A small image denoising autoencoder, trained from scratch.
Model: encoder arch vit, encoder activation gelu, encoder moe expert_choice, encoder num experts 32, encoder layers 16, encoder width 192, decoder norm groupnorm, decoder activation relu, decoder widths [64, 128, 192, 256].
Rows from block 7 of the encoder of a small image denoising autoencoder, named by matrix and row number. Rows with one number within an expert belong to one neuron, the router's apart. Each number is 128 + 32 x the weight over its row's rms, rounded and kept within 0 to 255. All counts start at 0. Numbers have three digits each.
Before each expert's rows are labels from the 100 images, of 14976, where the router gives the expert most weight on average: "top examples" is what is common among them. Only what is clearly more common there than usual is listed. The data: aerial photos of the United States (SatlasPretrain). In brackets: how many of the 100.
# router: router (encoder.blocks.7.mlp.router.weight, 32x192, trained with AdamW), inputs 0-191
# up: expert up (encoder.blocks.7.mlp.up, 32x96x192), inputs 0-191
# down: expert down (encoder.blocks.7.mlp.down, 32x192x96, transposed), outputs 0-191

# expert 30
top examples: crop field (35)
router.30:119134142140170096168149144185128149146133148144198126126131110135087124166170150122085142099142171103159135109124152184185092081087111118158094089165133101143155115136178127163138165137109158065095123140164109123155144110098179112115080142101130098122116105100136099154139077124092063096129123159111172120154158150119087171071145103191126096175082100182119124110106135152174161132152102139136179167109100099179118131079125152127094133088167172202092136175097085111121131085159095097074093162094116142060239072114126138125158155075130160171150155144062155168119098178109122143
up.0:114083070117148106120149115120110140116112108187137107086110155073091134091104166161101160112236106093089198147099126170106134144100080139088183099131127132097085119116126146111078157178163178111104132147090077134095079097137092105116126111079130114079126144153147136111125104138126199141145051145123108057081136085112107099141079091131104108086173132081183102108175070117109124119137138142150125168115094116121083134137137146137182141118090095070161119119144071131128096134103099157161107115156160108156106128135212152167106202145092112135177144082132104162174175135173149175
down.0:086148092148177197053063139192118098115126217110083150076051132100124146123113197128119136112150153146179135104123074125108128139147061092091105129156150108135110155156085116099113217093148163146116095128141139102164099161143117140158151170114105145181063063077117133154153170162108149145147137107153084113071109134111145124149085113143089144147165157095134114135116129106164180121186124170089090084148140137130116095136132120102076119143103079029103127139129130121130142194127096142099154116092157155127063114110121135162075153103111141114105137140141140090095083123166144178
up.1:111117124075139094093142105136160121095144141094104102116126095149138098146147091119104110125152139100103095141102084136127104127170097127106069127099096108146121099106132096167090136129118063126140187109158155138145141184066164188144171136141154178080182102179128064073098152167083102112088166106095156153107139165092202090155172104129088142128113137146198107181139126155119156129147170110110126114159173104164122094135145169106133112104143154143104172093128143157126198146204146136108150188149130127131084078112069133098110162000104118116077134201150104124093148163124111159
down.1:109217134152145091105144134077087150136109078158136112132131139147130094133112153137114091137165109113072103098125087089093120150115163103101114200160163152148160079095153140163161152087129057180139135126144117155074205131153165100133138135143153151105179244124111091105105139164184163166105125098092083149163128061145120131148097099157156148147103138109148121139154114146128152142122156133151173132133081163115103085126149097110117119151138159232133145130199120105058114101084145060108101119154182142155155194141158078114119102109165150111133158184107194127121126120136160108
up.2:094171141160147114105160124130108143159074116110139110092052143138132191102139166154135075120166110167151127105145044094149083205113110122121140126078134081140129081081130097148126138073181118147128122155118099065149122125105065095100141130135109128077079091141081150126123089107108064074159138078149093123105098124078104210106138131093145176095068132101088164125131137131141127143124141158116180135189101119152118119100106149113138202130090132093134070155174154136119148090097122126128175097132156137089068144136147165105119102063192116109086131142099197164069136136137182092
down.2:170143126103163159165164147080150128107115129119088117141117056137098147112152166167105167128126138089094087107148131073138112089222086142131163159127143064159139104111140108141146097084183143171116128145140146146138125122104163115154145140091089150089073155128087096192030069104120073159176113094131149081085118119160111166097186108146120137030120170103167157111134208079116144103092140106122188174144150089097116128120177100111174197093136138071141126093129098115110144134164140096099151155147123116133106149125125125135120137066104093098097132168157108152090193109124158147
up.3:080136120127108084126133158082135142116130144162146120144116108115096194147112147146128086064124150165084096161140118133088173149123062199171187072152170122127116120125144129132123129110161131105104161158142149171104040090167078111076087130128131102105104158142138098163093074205108133085049144124128123110116166152137103110131121088165074149121122134126122084149140158124146075113189148135132125162199082110126092122099129081164142207176103148092130104120177069099061124144090095089106089091136082124169112140093145095184112148075092102159175137122142108178093152178160129134
down.3:161092075128094143201071122147065091114136148108128170093168103101131188199084129150123103104192132156128154104156154142110119148123107158123114159170191168069130183134110091162123164160101203125110138109071070152133097171173159086117118167115137106102104135111135174120144175133153160125142135160125157067108146144147094156163072102113094167078108133113102117154129105101139188099077156095158077138091117141107126121092140111080085160149083133061145189179117167162152122128160122126114100129187137049141134111097134062131126158132067120151152129105189087153156134147143102138
up.4:077137111138120105131169145150102136165104136188121114140138144100064101139167134113132116075158156140066148091109185135174158138123132120112136135169104117148099119082116154114076160108097145157157118118201209098086151058124089118102203140133212140135179152106128110129083099162076146130180125154131154145023126133104164048125079151159066126151084167071121130115161125105116155112155141129102126162157118110109086055175133153139106103097178099171154123134079114171158136147159102143171155134128111125127127107175193130119109178155102100175179132120129114072172106136138104128
down.4:088094167111159166130145096198095147131127111137164100142077081097116090151089116143100115121115072086151109114095073175109135120143087151115102142210172127127081140154136135087150089103067081121130089088154123116103139127162102151115165115112160109153101132189172098195134079157139098123098101148119123133104042173108147091118142098124120145156110105148117161088134066133143138155137118099122093136087114155121109110152055162074090117131143115075153140099132112096170136156133160189106171084153093096127044112146181120103131180102081152131093163118217108101135152091159150209
up.5:060100167098077144138122139162148093136127142185081111128189124092110136110117076169130163094188128084111115138136142149108103103162153169124111115102167161113118133171129178111170160187067142089142053120187130221114158131131137156091155127160149075168096072098138096149075157124153171115088112108154129072121131145119171107144133148139125067110099118100158129184178154187128145076183143111137123150116150143114085127153144142157120103111099082155145115183130071129139119119133108110137140133089120113110081137086158116133053177089156156180193087155190172127107120120057148098
down.5:078178136125126065106106143153105130116103150151136178106137122157128073125076177113191171135118125143159138079140097131160193122060145124156076131156168129094123105142122124136081167120134083167161118087159112086126061129170140103139152154120144162145154066135187122139095135110157192107134111133150131094086190115164105158142097132076075161154117125083196158151148128150122103149125167160134126141177117146093122066156133123147080179143082066065130161156124089116133159117167091093068132124112089136119100048093101032106148080100125105114130165152168107121089113124085096167
up.6:127083160165102043107081128144106148133116184119204120110156108177107127132091128095158106151125117121120168076198108178144127116089107158119125058158140177075188112099124146108114150129122131182111086165090134151122093080153173133101103186168149137132124119087161132181140102119110112101094022082109048126157137150149147110118112123117079099136152093103076122126128128140152098108161103149108163161142177108158078117096078119160096207193140150156099121148124170098129193106064117149173154107173126120152125127134149110127166171155147139119153157109113131178087157173125147179
down.6:090141129099105090139134126141123119124144133158160112114169102142078167153052097104135138051158111119099143110148120138139148138115094154136126160159079145122122156116067113105127129159085147133149161115100124168151107127144143111159102157169097141095168117140091153138138114109108178163103070121140177123119101187110107107135105098164111148133138130181174094041159074193133122113090119094097094113156104159148124135126124064110122101130126087000180080102100143133097095102124107149168099119118093129151089054200135205126116144110116079106149152083145139144168112165089161108
up.7:170118115129089121056139129146124089116122175095158120121104147065183087132183095163146134168180108153058142159112110080145118156162110129175120176131169141192119082084133144149071174085135129128090089196161133119047131093124072085108164142147134117163091109115084187111090135171105099118147155115063154112074120094140196141149135096162124131140143146144053141108143171135076131132113133132142125118094183170170079089125141126123114149147109086117075173119132107125150162129100097109127145108121092156158057110102161083068112151082148119127070122178137186141137095097104097091
down.7:213096129091193116217140150097162097206106147128117142134131093122150136130123143191116177136146166130124169121120097167092123152144197165116120099170140148137143161131113074102135094092090126122173166120181163153108166152145180166100071116104119129122146082107171099123100108117145151120148141109117105126083131162159152101147164086134088142145187194131156164139143169111148109147118127120152185134103130182162154087141123111142066126134117138113103060183163137155096156154114149092145171076113122110110075205071059064110082094086151100150134094186135117108126185101132134159

# expert 28
top examples: crop field (38)
router.28:082185122166144130195189161127155123132112121108140191071117110177148083096111102129080131078120111173157177116127083151058136165141095120133056147129168103117105151102196096085143153110104160131143147108130178159155124159138154114121102124105126067099111153082145132174178119161152155082128082100141118132190117123145115160185147150135103171099180158173171160117127102099101076121125122065080132077111116100105076108162128087146083119101167164125102157155112151082142127125171215142142180117176174141148106140096141174105165099141110117158091092118177069181139122090147139096
up.0:091107156096114137165120141098155186102093129137146175141085139141134090178112180081081144108115180152092147194129157106091124077157134119107151100125131107137146116133124106073087087124108143123128099126057172091078125121104133080175093110131142101149144178152137111072192120194125166135138133170106193151134118123163170130099200087100137152081190139141120120126098152109130183132121141095092082180109163118094146175094143166090079138179163122057185173157100149095108142136173090196127173087151179134193133122143168111135084160136100113178112069122105122120101131118156101170
down.0:131149135070142145180154097127141103142128179106095068150104123167098157107141105165130103110131145153158086143138148112035100150148126084175107154125122101070144117179145135084176108111161103153104161101131163160147155151179197117161119099108151131106137100092103170094167139162127146150154141194109157092159126137161121069139081141102169149138142103137091086079083135146163107093130081149138130099122093104122196098197157151129139106131089128142128166139097083128104130141157167154170093167118106145210116110146213106098133182153105174182093181128199109124158054122104192108
up.1:078120129090073091103077165137090075133080127179100139078166128139117103139123143129098166123154126128131092096140108179166184153175120099144161127154164209187126145110135120133116176115102113138104137085121168139106151072160084155139100166145166189079120161128096115157130150104160152135123113150117086086157125173103077092147057131096133105124128165146153127213156115153137199074114081162123115096075103167115127144159115094159057159056192139128184151161097104157148151099084149082163110131111098181122113098196149082115114131120130118161160177123120159100094159141087109126
down.1:094106135087104092171148157165140137124111084155151145161136107112108091068068118100077109175111093103067153140092177150189068139090125086080088116150125153162117099131128192098099142108081173157142115163155111090123103091166154124099148093101160159141150156110170193129135174165180187091111165076108071112159117080092109088113137152146148150101092097129151118103116103124153119164194122152106172098132202151098125151145150157129128138149121157056210128125091110104089106081093112180107098152135138194083111111151136128187128090163105127141149140067100156130195122124093129139
up.2:129072119171124142177127122126173107144115122139099161109098096126127107138117108118086157141147114130125120139129144121153125145146120107108129126139144142096174111111101132098122188164043128149151057146123161136113088158090138102142111125118209155131111170120192107165121087151063084141095100123143212088118141154128084131081076164225130101127120082056098168143174149123174206121112121227110119152107139156102076133114113108092072134108096162115156138067140152126126108197114113133134095096187107113142148126086070124076190160114126132123148197068113131139090153123098087123
down.2:124141150150163153120142221119156153120147150185156127181094145147134138117176127135170106130104183109110110106209143160114119053086151115160141137095124071127130134129062111089085102145160155133173168120092114092124153159140089118101154107065140127163140161171111167095123151114149151130084198160155148141086110090130120172164155046095140137141155101156156093158074107129171117083146099100124118159115142204050148127199142131127108089159174121093191142158126070134080165097173128169143179106149168114184075133175146142144161071126123146123118107122136128159118131130121109186
up.3:117156179148094056078150103115135136151136114158097111093182101104071163112099171146168139116128085146123162083107098113088153126152180093168177106154203160151161121143147171167082111140125076117162163062063165127087133119156089072098104139106107170149120076155124095186081135069124150121096104162111096123156140127123090128139059141104143078172092187152133137114104080143114170078168133180120159092132087152158155141155180114143108120129124133082138069105154093108140109112102121115202129127182131150183181092107129090113152093135109119094129193130128130156088112082076093133
down.3:121161129105110101096148121161090129129126131208119097110125139146079063127089153118149146152128064095146135138133152154227163139156189054181048164115130122119123087152135140097101143142114108128128131141093067135135187147174066134143116087088156201125182148096175098129056131120156194120144069122105087103151143125077142133098123110125154135191114095113179081116104111098111131126189080139147149107123123107103149076136168122175148116080092108032145146101077087110104120189135079140158135102133121122091097093145130159135162097164133125128120162150126121122153144107106142192
up.4:047112144171094153071124153146125100144165122163172167119163108148123115099084118190156206109176121133121145085142167168103114111056096154116054083150080128145138156194102125085137178159121102121182157141145155143119122142163149166134144167133173182146106061110153107116141159176174167126070075130125088084090179182140127147152131158169144124135137125123114141201140159158199110142105130106150140102165131132110199129102073108129127082109085101070125103084088135127148115145157156131166130185083136185114096104146117131115156073148153138148108108139138098121176094113065116105
down.4:090146095095147143135104109117132137052137200117132199120129138106135161031049103149112170151113112127114142101151167218127140141097124109182141173139111104175137146109146154137129196109118142145143142181117172121159113100158084138137169186128091104138091116169159148140082066129199193126121105088108141104091182118152091172104092076073102154081191147113098149169129082123133088153155161158136112121140116154149089116175129073152125110115067128067147065126098136115152101089084114132113158135113114160107116155164147094149090137140113101155138173116114153159167151080099088096
up.5:146185152189152113107091117066143102132103109181168127173181129169106079109168100134146146121033125103127146132105148101127110114102110130126127137130141139152171146136153102195114112153103149138155101108079141104125145184127110055093066064153165159130149160126186128161149116125190122099121127114157080138179173124157089130100110124176127093130119202102139150149118097156165147141197177091156113096112163143118138143070112115102181170143067178193157109096113131114102108135089064076093123121179112114068131062113098128169094111128115156119132114156096194149110121185106083113
down.5:089156109107141102138171157107138142128123158150140143055141124084160122107098110134135180118121108093099075134142147143134131106032151138106136098121176204142195069110143167126110211123134038113175126102134135110162088113178121137078135141085129158137098116170224078123102126120124166110135187117152068050134101072139141128195145108124129136089137119167106183149131116116095106101138134128099127135193090130161141129180129092129141154097144122147150143176128170138110171070135161098100094122137094140138083098158092092088154088089149112130142095164144131164058137189126142083
up.6:099134126127147148119134112114139167151161118110171119143130136119127145101153161113142072144140107145106087113158092105104121066076127145123136150156131120147150150164136143147081111108188038084166133175135065125068133168105220102046112108088063112111130093132078172128164175054140080102120067096118146169088103103141148147124149129108096165123122131071072123063135173182072068161145146135100106182168146146154125091114133133130114183132190084120061072170140120102147147130122112131128098156104180132110089116070084135148104098132127117160109105157094142150134115177165088087
down.6:149110147147162159053137133101150079136102169157175158180125122183163165179129130155113099164132183106124111152152132107079144054076132180122123146122125146145155109059143123121113126074157106060102125186099202117096122184132082169147116139118127091122120052086159067165108076129060136138120187143153108099104087094133125174151135109090155064131135106119106136101067119136125109144094149116203123171087125092094086118102102087121138116149103148129104086140180148149109104162137179126091161112103133093168113147090081154055128112105201122080128142141103106115105158120166145109
up.7:118141155169120146093115103088156132097086091132136152153160145163135122058103153204173128117182164169085122100110102113110173140192145133105176112089190113138123087130176170141084171139127138129080133116115144143112099139090105129124144169118121135158119074121143143146090083099095147168144152144123052114146119097072118185139059083082143099145105144127128099164111112078102141153179148156127102119130143113079140101160215115114157191170118103075144135130155091178179085157171112115158143116192140129112148124086133054086125103081091102175211121159160130113090111124100169178
down.7:091145094095152065108126081143069139078149087146091140103132165146107054091125115178101100133129107088169163146070119149126128156176096106143126173115168121117092133201207142117111146134168107101106107108088107122126172158124100158140121088139070150061139110176190119153122194063179204133140144075146121102122161109122096172121116128079122105181087144163138164130173067151087121111133176104168153115145161179151144139155193127123163116104129118092114149190128107116138080167107109102160138087147143130108043082177070093134134110110100148106127151136143163108133143123083148130

# expert 18
top examples: crop field (44)
router.18:136135127204140181124146108158143133122119103087158154123191145159133118078102129176156104085126163094167169141125166070048169144088093131085098155148141155101125171137138124064168133117115150131144155122084162131120139142183161130193164171170188100192152141101139144148142096123125153100167103102143127171173107152173087097147130083168113153092128147168144100083177101128188108157141145134057112154098111129079177147142121124113085057112138132099104145133166118137153130130118146147180120169154125099200093218190163105131186127123123203146098126135150135151176159148090147099
up.0:044086146137115056073160084130167100127082088115163157095140072153185122131146142165136154155096166115137113127087156130133160115109109158137099171136136136157176174032069065138136120061100164224126099130081162121131112145117152102174124118143124176084157110137157111134154122171129101128146164185103124137106148147175141049164162107152097133146178137160112120126098130165163094127128156190119110143151120123132130103057137098107125147139085111103160074143213147099129152164128162067093105104100098156132124120144155084151105078109087131115062131162159117142088157129133106105
down.0:140131139128085155066075142116137131135117148084138127096053150152161174128147165176067097156127157120114120200169099095072145167172085145132167157169160111069175130145148139094087118103092100171084122115099155142099116152083127161159115122127110103090066106116130151142141073171080114159148155150090089124106125188155097107132127055109155099043111093129063150095120150109190149114109180174143121113095098114153128140124127158098146131123117109067106113152183152090104145116071124145153177102164084086133161116075140153050100071120078108114134123141125114168061161116134101121
up.1:153137157079141109096110150138150100107094163131134147140080059140119159153132087038082143127082175133111170125140144125109105157156119156153107119180131126137177146099107073127127126129145116034170159095102158107131118124148023119101213102144081072087110069118204075152115160103134151161139132106120158109145156117137097087117090098093148136165182128170129160146083139113107120158122097197154147146122130131112076142147106114148135179144099192176127110116094152124161085115093185083174131173085112085111135089122130086114084135143178160104107156135097108156170137164179102149
down.1:107098058086113135132180134137135129081124095091112140129140092134216180135119107191176165112139120105080159085116124184156154076109143099125161122079145122100096132150082170136093154145087134078104158115123133077067119100132137168092119121132110103110035127122121080131125043155125130105197105126122058118115058147084148087143094121153075081113115100116089133142114090127103152040140129079188099207112168119116138170135095089132127152174133093127106162187135149102152081149116124120111100174133144165178117101155116114147167156101191108127149141114158115099157112113143110131
up.2:064057135130130117099145136145168147148061153149134163079130133094173112136078119190174135163156150116091090128176143178188152162140163124083093110119135112125122173124102133074140136110116195167080065161168123199126117114091171129169126113093080114125134068127123139125049131131105131082079119109088170121134185098062155142149096128145161171150115094072119151158138129166131101149137157179090125120146133131132115103135115105096120160146084143139132140105108125121149155079153153179120106062169120106128125105073116190113101124064132039147059155139148102096117103062103149149
down.2:071151121115104140147151121135094085132143214151107165104166146119134119114141131125121141140163172109139093144130156116095141093100140164103164078043147096053148152119080136123077095101116135149174090143146085175083132120086118112111063154154115085086120070180089058054154106137098111083112098151239146161151069137132150170133185086111173120139108144164114178081072155100123122154120151086103174146129107155144104140140126148122132154139117148146113145200148113116121152145175092121129142125152120143159165119098163187097085110069094187131115076144114092149127157163126081126
up.3:137104110149162109104096142135143103116095067129151118143105083152107103061141133084145091150119136115147105127146089134187082125143156134095091159158144164159139113100139072218125152136136119130134124125197071091121130135072100128095141075133098182166135084194067113157104126157103024085146137072088102132142078126111141168124129080084140192118119133142094173113077148165164135098147127151114238142128125161124095151089179127121106147158185135099118110137177152195091149113145116084112134131124126139104070131142091142115105104106157102095098163170099124180093132200165128122
down.3:172156131166151116101126099176146129129141191077185135112169155152155130133050125184123152135069130172187100133125151115115163138108130132149129151091093140126118146130133096180100152128169066166145130100100194052107145156108092142154124168122117122129117041145129130177158163078187104111167171157138105130115114080128189165130180047089092105127110164124128168153084123129092135107120176078194153108151118102155151097159144157111114125118109143218083128146199131108168139161135137086103163171165110107088154173119104101117136096100129131136124087102098113057084160169136102128
up.4:119113152144141110161139150080104131142136132109098080110137152118151162116124112173190184142156177051170067093079140149149164124111184109116113135113166179141084149190096120136129108110135098135116147118111106146184117112071125129141120179062119092164087117134143072110118133043118101056141198145148123128114126140083136076089150125151171104147134062102148123128099120144165185101150135150204105162093152100124147162066084146126100146127136141085112153123093106088117105094158123083141097150107158129184125070132127149093175048114105063110123151125175078085138079136091164080
down.4:127154104123151179114098103152089089132134124173173132120107097142106160058062087155108127144083133109123166125123088095149138084095092172209166109168121119086154125125130127143158128090076132165142112188083113104163094121181070151104140131136148069103169079111079130140109093174157081162111160075101147113119141108124081141152139088138115129135144195168163152180112099123128061098129126074116148161135100137199121206142142087085110065100079096104132070106072130173164152162150141140132154180103079110096191147105166151147108167137100177158140097124155124146094165146117107152
up.5:144130055151125026067039135129146122103092105075153050184118092114151107157107141129105124113109226150089106100134109114104150094146141155174209205183187181170158135076088125153096194105160116192150117102125154141122128167136135132155136105192127214119132074126153135088166149184116097104141140126167106149068118148148162120164109129157101129136085118134138117107127165147164108132117142124122097129164156114119118145157136155120159135123150113091073092125162115163151128166193188076140144147124105116119126097158139087128130106128113106122086150122149115115098156134142107089
down.5:105112133113068153052094118087147146111104129041149192084101137152142142166194132128139114182084164113168107126126105115075100148134073142100094182160126138145158169143125153099123126138086104152154139102159133125108164128117144137179179085176106093151149101122058096149169173135058084126069145105084120163120102111144153091095153132144138157107152067077137127079109102115214145093076107102153157134101149125102143098092072138087155152126155100158086133174141167133143157108099162101121147077167111127157097103131104157100119085073142151072073201152163088120139174120148115119
up.6:104165172092109126118144131145156196132183119094133137146106113159098120123131081089116171122123125227094115092104169173142095072117091143142104151081112140169158141172087162107114178068099095179141104090146153096120133142147116105083160084181112111121125100146075140143116104211094121127173070149082165083123107165088108074141112075088094146133179131125130158158166138104155090168142117136093150155110147175068069094152119157131144106150115141143169162167124144093090163127116122159130093092127130170135091107161125120169074152090143127191136059087148115185172143065158140171
down.6:123153086088163125132147156084114158110111104080137127133143133122121117120090144180195167103119096112145092164067070108135200087195205063142142088141190135098117113087157105197111126103170092139121132114163143152166165163093102116106096127091114146092133148091176071174051052175166179140109167184094117131114133139137133108111145122089092104125068121171171131147102158152094169108105175084116109132134136130134155139113133101113109120150117163117156140083129107125109079114090091110153117125090097123117057097086104061155158121120153131143162153108090209092099085121106162145
up.7:127117144138123115181078144120107157091120172165080095147106104086173152131166109129179151119111161117132061138109120130092142119157159147140110153119122157155121107160116155135076090175109107161191111077138120133101133054100141063103135171112174113160066111168159043114095154132160180006114201090163081119092103192141150144081126135153120096173144127131113121157141116161155155101162129106120109166122116148125130128152104174158114159117144071131133158193095083125104113132135109125117106156075156148126050104150154134157067082097061135105146134143147109107082100113072124084
down.7:173119115098170134143158180175102147129123127138134094090169061228136109075114084135084125088170150098079159162110186135119090156174135137153143138134080096105125142121124092125136159151099100104123108043108148155203109120138145144138137118102131196114102136085129126109086142087107144126176095130149086100150172127115096189122162064151174138113130097108167150140132153127168142139114115157148125091151131073084151134137194121141183109129151181162139199080106139109110082136150156101119097161096152081087155176150128084118101090144120123107122087073115095102088135056087156044

# expert 4
top examples: river (25)
router.4:110095075125154127100173121159141167201135101132135191126093161099163190117122154147178082151070082147107055186141122095139136181180105083108098150118087120158175061103155124152089157131165138128124123086181096125120134114119147160121104081057110176100098138177114092136083130131103121144120076118052087112153161100096120174102176103114129137123138164177108127153095166134126098155135112138128121182162129171158120134112123157179156169123122151099119139148173102088150119156100100089118140107133133159115157125101061121126107108007114093110067125193158129120067141122125099162
up.0:075104146129138117097105108189209155080138144071134186114089159165056131059150166115098092104153141139171131144140147143094149152120069137144102150136106139093070062070069098099092133178120118173155056107135130053095130086145049139099129123227088186122136079103152072158116131120088089157162146129120113137113094136157125199077107116095130162122141161121141184115129100142170107142124134095151149173147113165145118100138134141103132132152126076096168120129169109161161149163128152142042162114110155111125086111142174140113147125126174119106141112143108145099113147129152158168
down.0:177185147173141123181121101054111177129176193128140168093123140116147104141201092199147092140103153111143088139090108129101145115148101085170111122110132074090071057167157095146110123105175070139109078115120205130207185156125112158132154133061174135117142123123148127154116119098135142184137134135082109104146198143163127128127136123143158129109152164168157121097117125116139071143128135113120146142139047105168150165086137138111118110103105180150115128144153108151118145083108087103092137149092091148188138116133064088064102067096100121045100175136111131110131139111097126098
up.1:118115133151118132119098151145113148141139140113167090112158149180108110107137129204196140102088114133171120095144034095133122145136098048142114124135163140095178105075162104160129074170171090144102137185093151091126151123120162107112178140149117145114121105150142140147125141078143092198069084090133109151219133160147105147109108127117118185125094156112109140118122110119123111099118185095114185105178168137123156098111173128096139134097085064100097069145170097090123130094053121108160126109176137111200093121124143154122174090087133125064118177206148132142082176160093159125
down.1:115088205155146116125082137122178162170121126120134147131136103083122115157091181180135122122180180083106197124145100109103127120164049152105121120122131125079131147204087127136115162112133163160137128130121146160108178145152108139149100158125110138129076144052110172118146093176097121142137159148102097212109172117107124143131073110121091048102149135113075114156141133085125142200144157128131139140127146154173138187096161053128095088145076077060121130077157132121155182155129106170076175114152131134130111129097164056053137121101138117134146154160140104139194125107141143172
up.2:088122050088144091164156206118102117143157144144151081056119144123153101126066108179128152112153162167093181155144093122129136153082148086129135125106088094064131118108081117137113116075157110200087182121141147156084063174144121134119089141109100101069124152148133149061084106156124137160139132106097134116093148120138162095122183120102091174090177113134123122098106162086102125170099133134116115110172078093159112156190159119099107133191152143082117131162152155156069140118145197086137130064145132150159079104139112131142171177137152054134115110156139101140052117154084112116
down.2:131107137103121116113005118132131118177170104180090116185169165119114167109152108087125137157147174098134097122131145102094096122110096170094162138078146095143121122116081177147111091135123131131121155142104148138113128154152162086154149140118130132113100120156099153074128086121159193094126191132148159178162143138143049153136118121113126165154101169083192160149150192152141096111103130115107184177125116127035182157157145103130124134116071063114155144139126100135087171142132127095052164104103189131183171098106175165105114109111126116160149091184160146128205176146159104107
up.3:140136125115071137140110166115162124111093124144130168111120161085171109108090058082141151148124134165112156100157198153150113162132131115085146127136103063145119116170149158188127127126113164118092138140152172196141117065142096120100135105124081086107040148093097181093120214135101116188160100114123095086142095124156108175142144121172078168089170172134154119107157114131144132140114139117173171102094142156104131128203153085165107124207106073175089163135086140103116146144115098112138124104144124080070153118127090155144136179138101188164140053141101114147218120119126136176
down.3:169114096146125173092141130067113104097112154119117045078165157142100101127121157152094147080143130160129129110140156061119141151121205105125088154154112196115091117157115134118163106174091129082151103146136090108137195140192150149147142086127088152100157158076141138111176139137178181183174168115143135117089098085120158133171110152176119142160121179145089137156180116190071114078117092118130101140142133153120153123092102196113118131137141159018154143113084126149171063173110157157142152206151100158160153142125092130165069160125148153117143130130124169114097088151127085132
up.4:212124123145093121079188148090153151130111122124111158202136136106120146079103135113120154070093127159095121137151153113124057115151151132123084070111104071122130079127098122161151125082101147074113129090164137133119147116146138135107140127140093087067133104139129134159085154180033121105094150134105086082147174113161128133138104127172091149161109102055081164162094147107150080134170143091184115150162189147113088166139127092176175087152085156146095178133166191164089144126086134115158128106113104128105096165113143140164113108113069124098080068125127135203201110143172121129
down.4:101116053112101114120083110063118077111094078136169148109099127073082101187167140072102099102194114201107151134110163117115114172096132106130149215173078165173096163134095127109164125131090164122166100137133136090153081104125124117114128101176144119128152193121153107120183115160119146129167076101108148135094131159138156107120126203142121109069164173161149082101144102108156097114124105160140135141059119127159099146124024179115094135085126159090126080178104097116116116145113115085102123132092114197099143062156112094160149155144087131124159132137094077172110131124163130130
up.5:101140116139106128131100112085145122146094137124115104087104112119123180120129167128163049090171100184107102176138152142123130172195099099116172110136108119087182079152127125124099167211151135096121170077100133132136135123119128091062057126121151204111078116127152095112087139140134127120069090099149127087133131116085142174146105080150165113117098145140094125149118112181100176100128144169046153122156092136143149130110166194169158194179110129079158145127109104110165137148149127079122102093149145192102111098105116053115112159142086104070176149191108175106136087138154189095
down.5:166125103121181166151107116128137144129165087134096138152142155172124119160125130165180170183123191165138186155128113099132124130205143107104171142154150187084172124188101143105139103105072137145128117135119096159089198148172155125113104160122138147152144098159126187164186118178155153150097215109101084139135117142151064099136104098140131146122139136060090074160160112131154109168139149109132091174144132148090126172133178111139167105118075056035121154148104107121175188176090095145055142129172171127145054139138152190129091125105142134124140099151125154110122139106127158155
up.6:107156115188086120143131084122140093173078102142136116125154141193101140104091215097162181109102102126142163156119087184129118109183177121146173102136162139098198132095076157176115089111090169168101133153105108152114162121130141120160080117144099135143185094108104144121079111133114166143109151142114154173171087172135085068121116161182062059178112175088130117104098141179109100092146161142121097114152147153110108126083121153137113137184142082152199101111121129105144110080140066167209117071113087131119103126095143156146174157121108131084136157200120120127074160148111126144
down.6:099069139139092148081118144127179142127131070113145126135122082052177164169177141114115032174097149138132155181110075105102096141210108141093131099140175103139166133134141125101117108103102095119120131158132116129089148113073123100135101075110161124097117114185166142086154128110102111128062163162112139166112106130125166052097167083142197138147096096132090066147120175127144161181137119133123119121109180154132128133141058096089105198094140135146053125165150155103099130185164143094031112130135168092188093072096155109116132146118127111118137153132130130149157095106151126136
up.7:175124161120119136161153151138131112136146169110183098117097139088182133117173115096210143142103126094138055136176117132117138173187129123122119080134083186121074060150157122104127130201111133110160046154135107143154134144114144149123225094084103133124120129138126138137126123116157128095091127109096127127151106136107109194085118131166111148071116134169177086132138128157087127112104108153118182162128082125078175164055072140142151207174164148153127131166168096117170137087121099164112195137113159169115055126151113141173130188110140192091136123189117125145111126174117154152
down.7:124153090166141109122109130126129147157139133141163106088144118147073110125148141150146136104068162085161141177112068101146143139107088138176109103113199105101096052077145107207062122086134125083100101097110131147118156078113069134160136115155124134111080138116130098164139116143149147136119191101165111074134152120143122154098077135118084152132069141121124144177103103159116137136158159069101153120173128129155135170086122077146147179071118092035111145135123131103145141111133119146103125134174133132160100170149179111060164095135105102057179086198050182064151100154169119151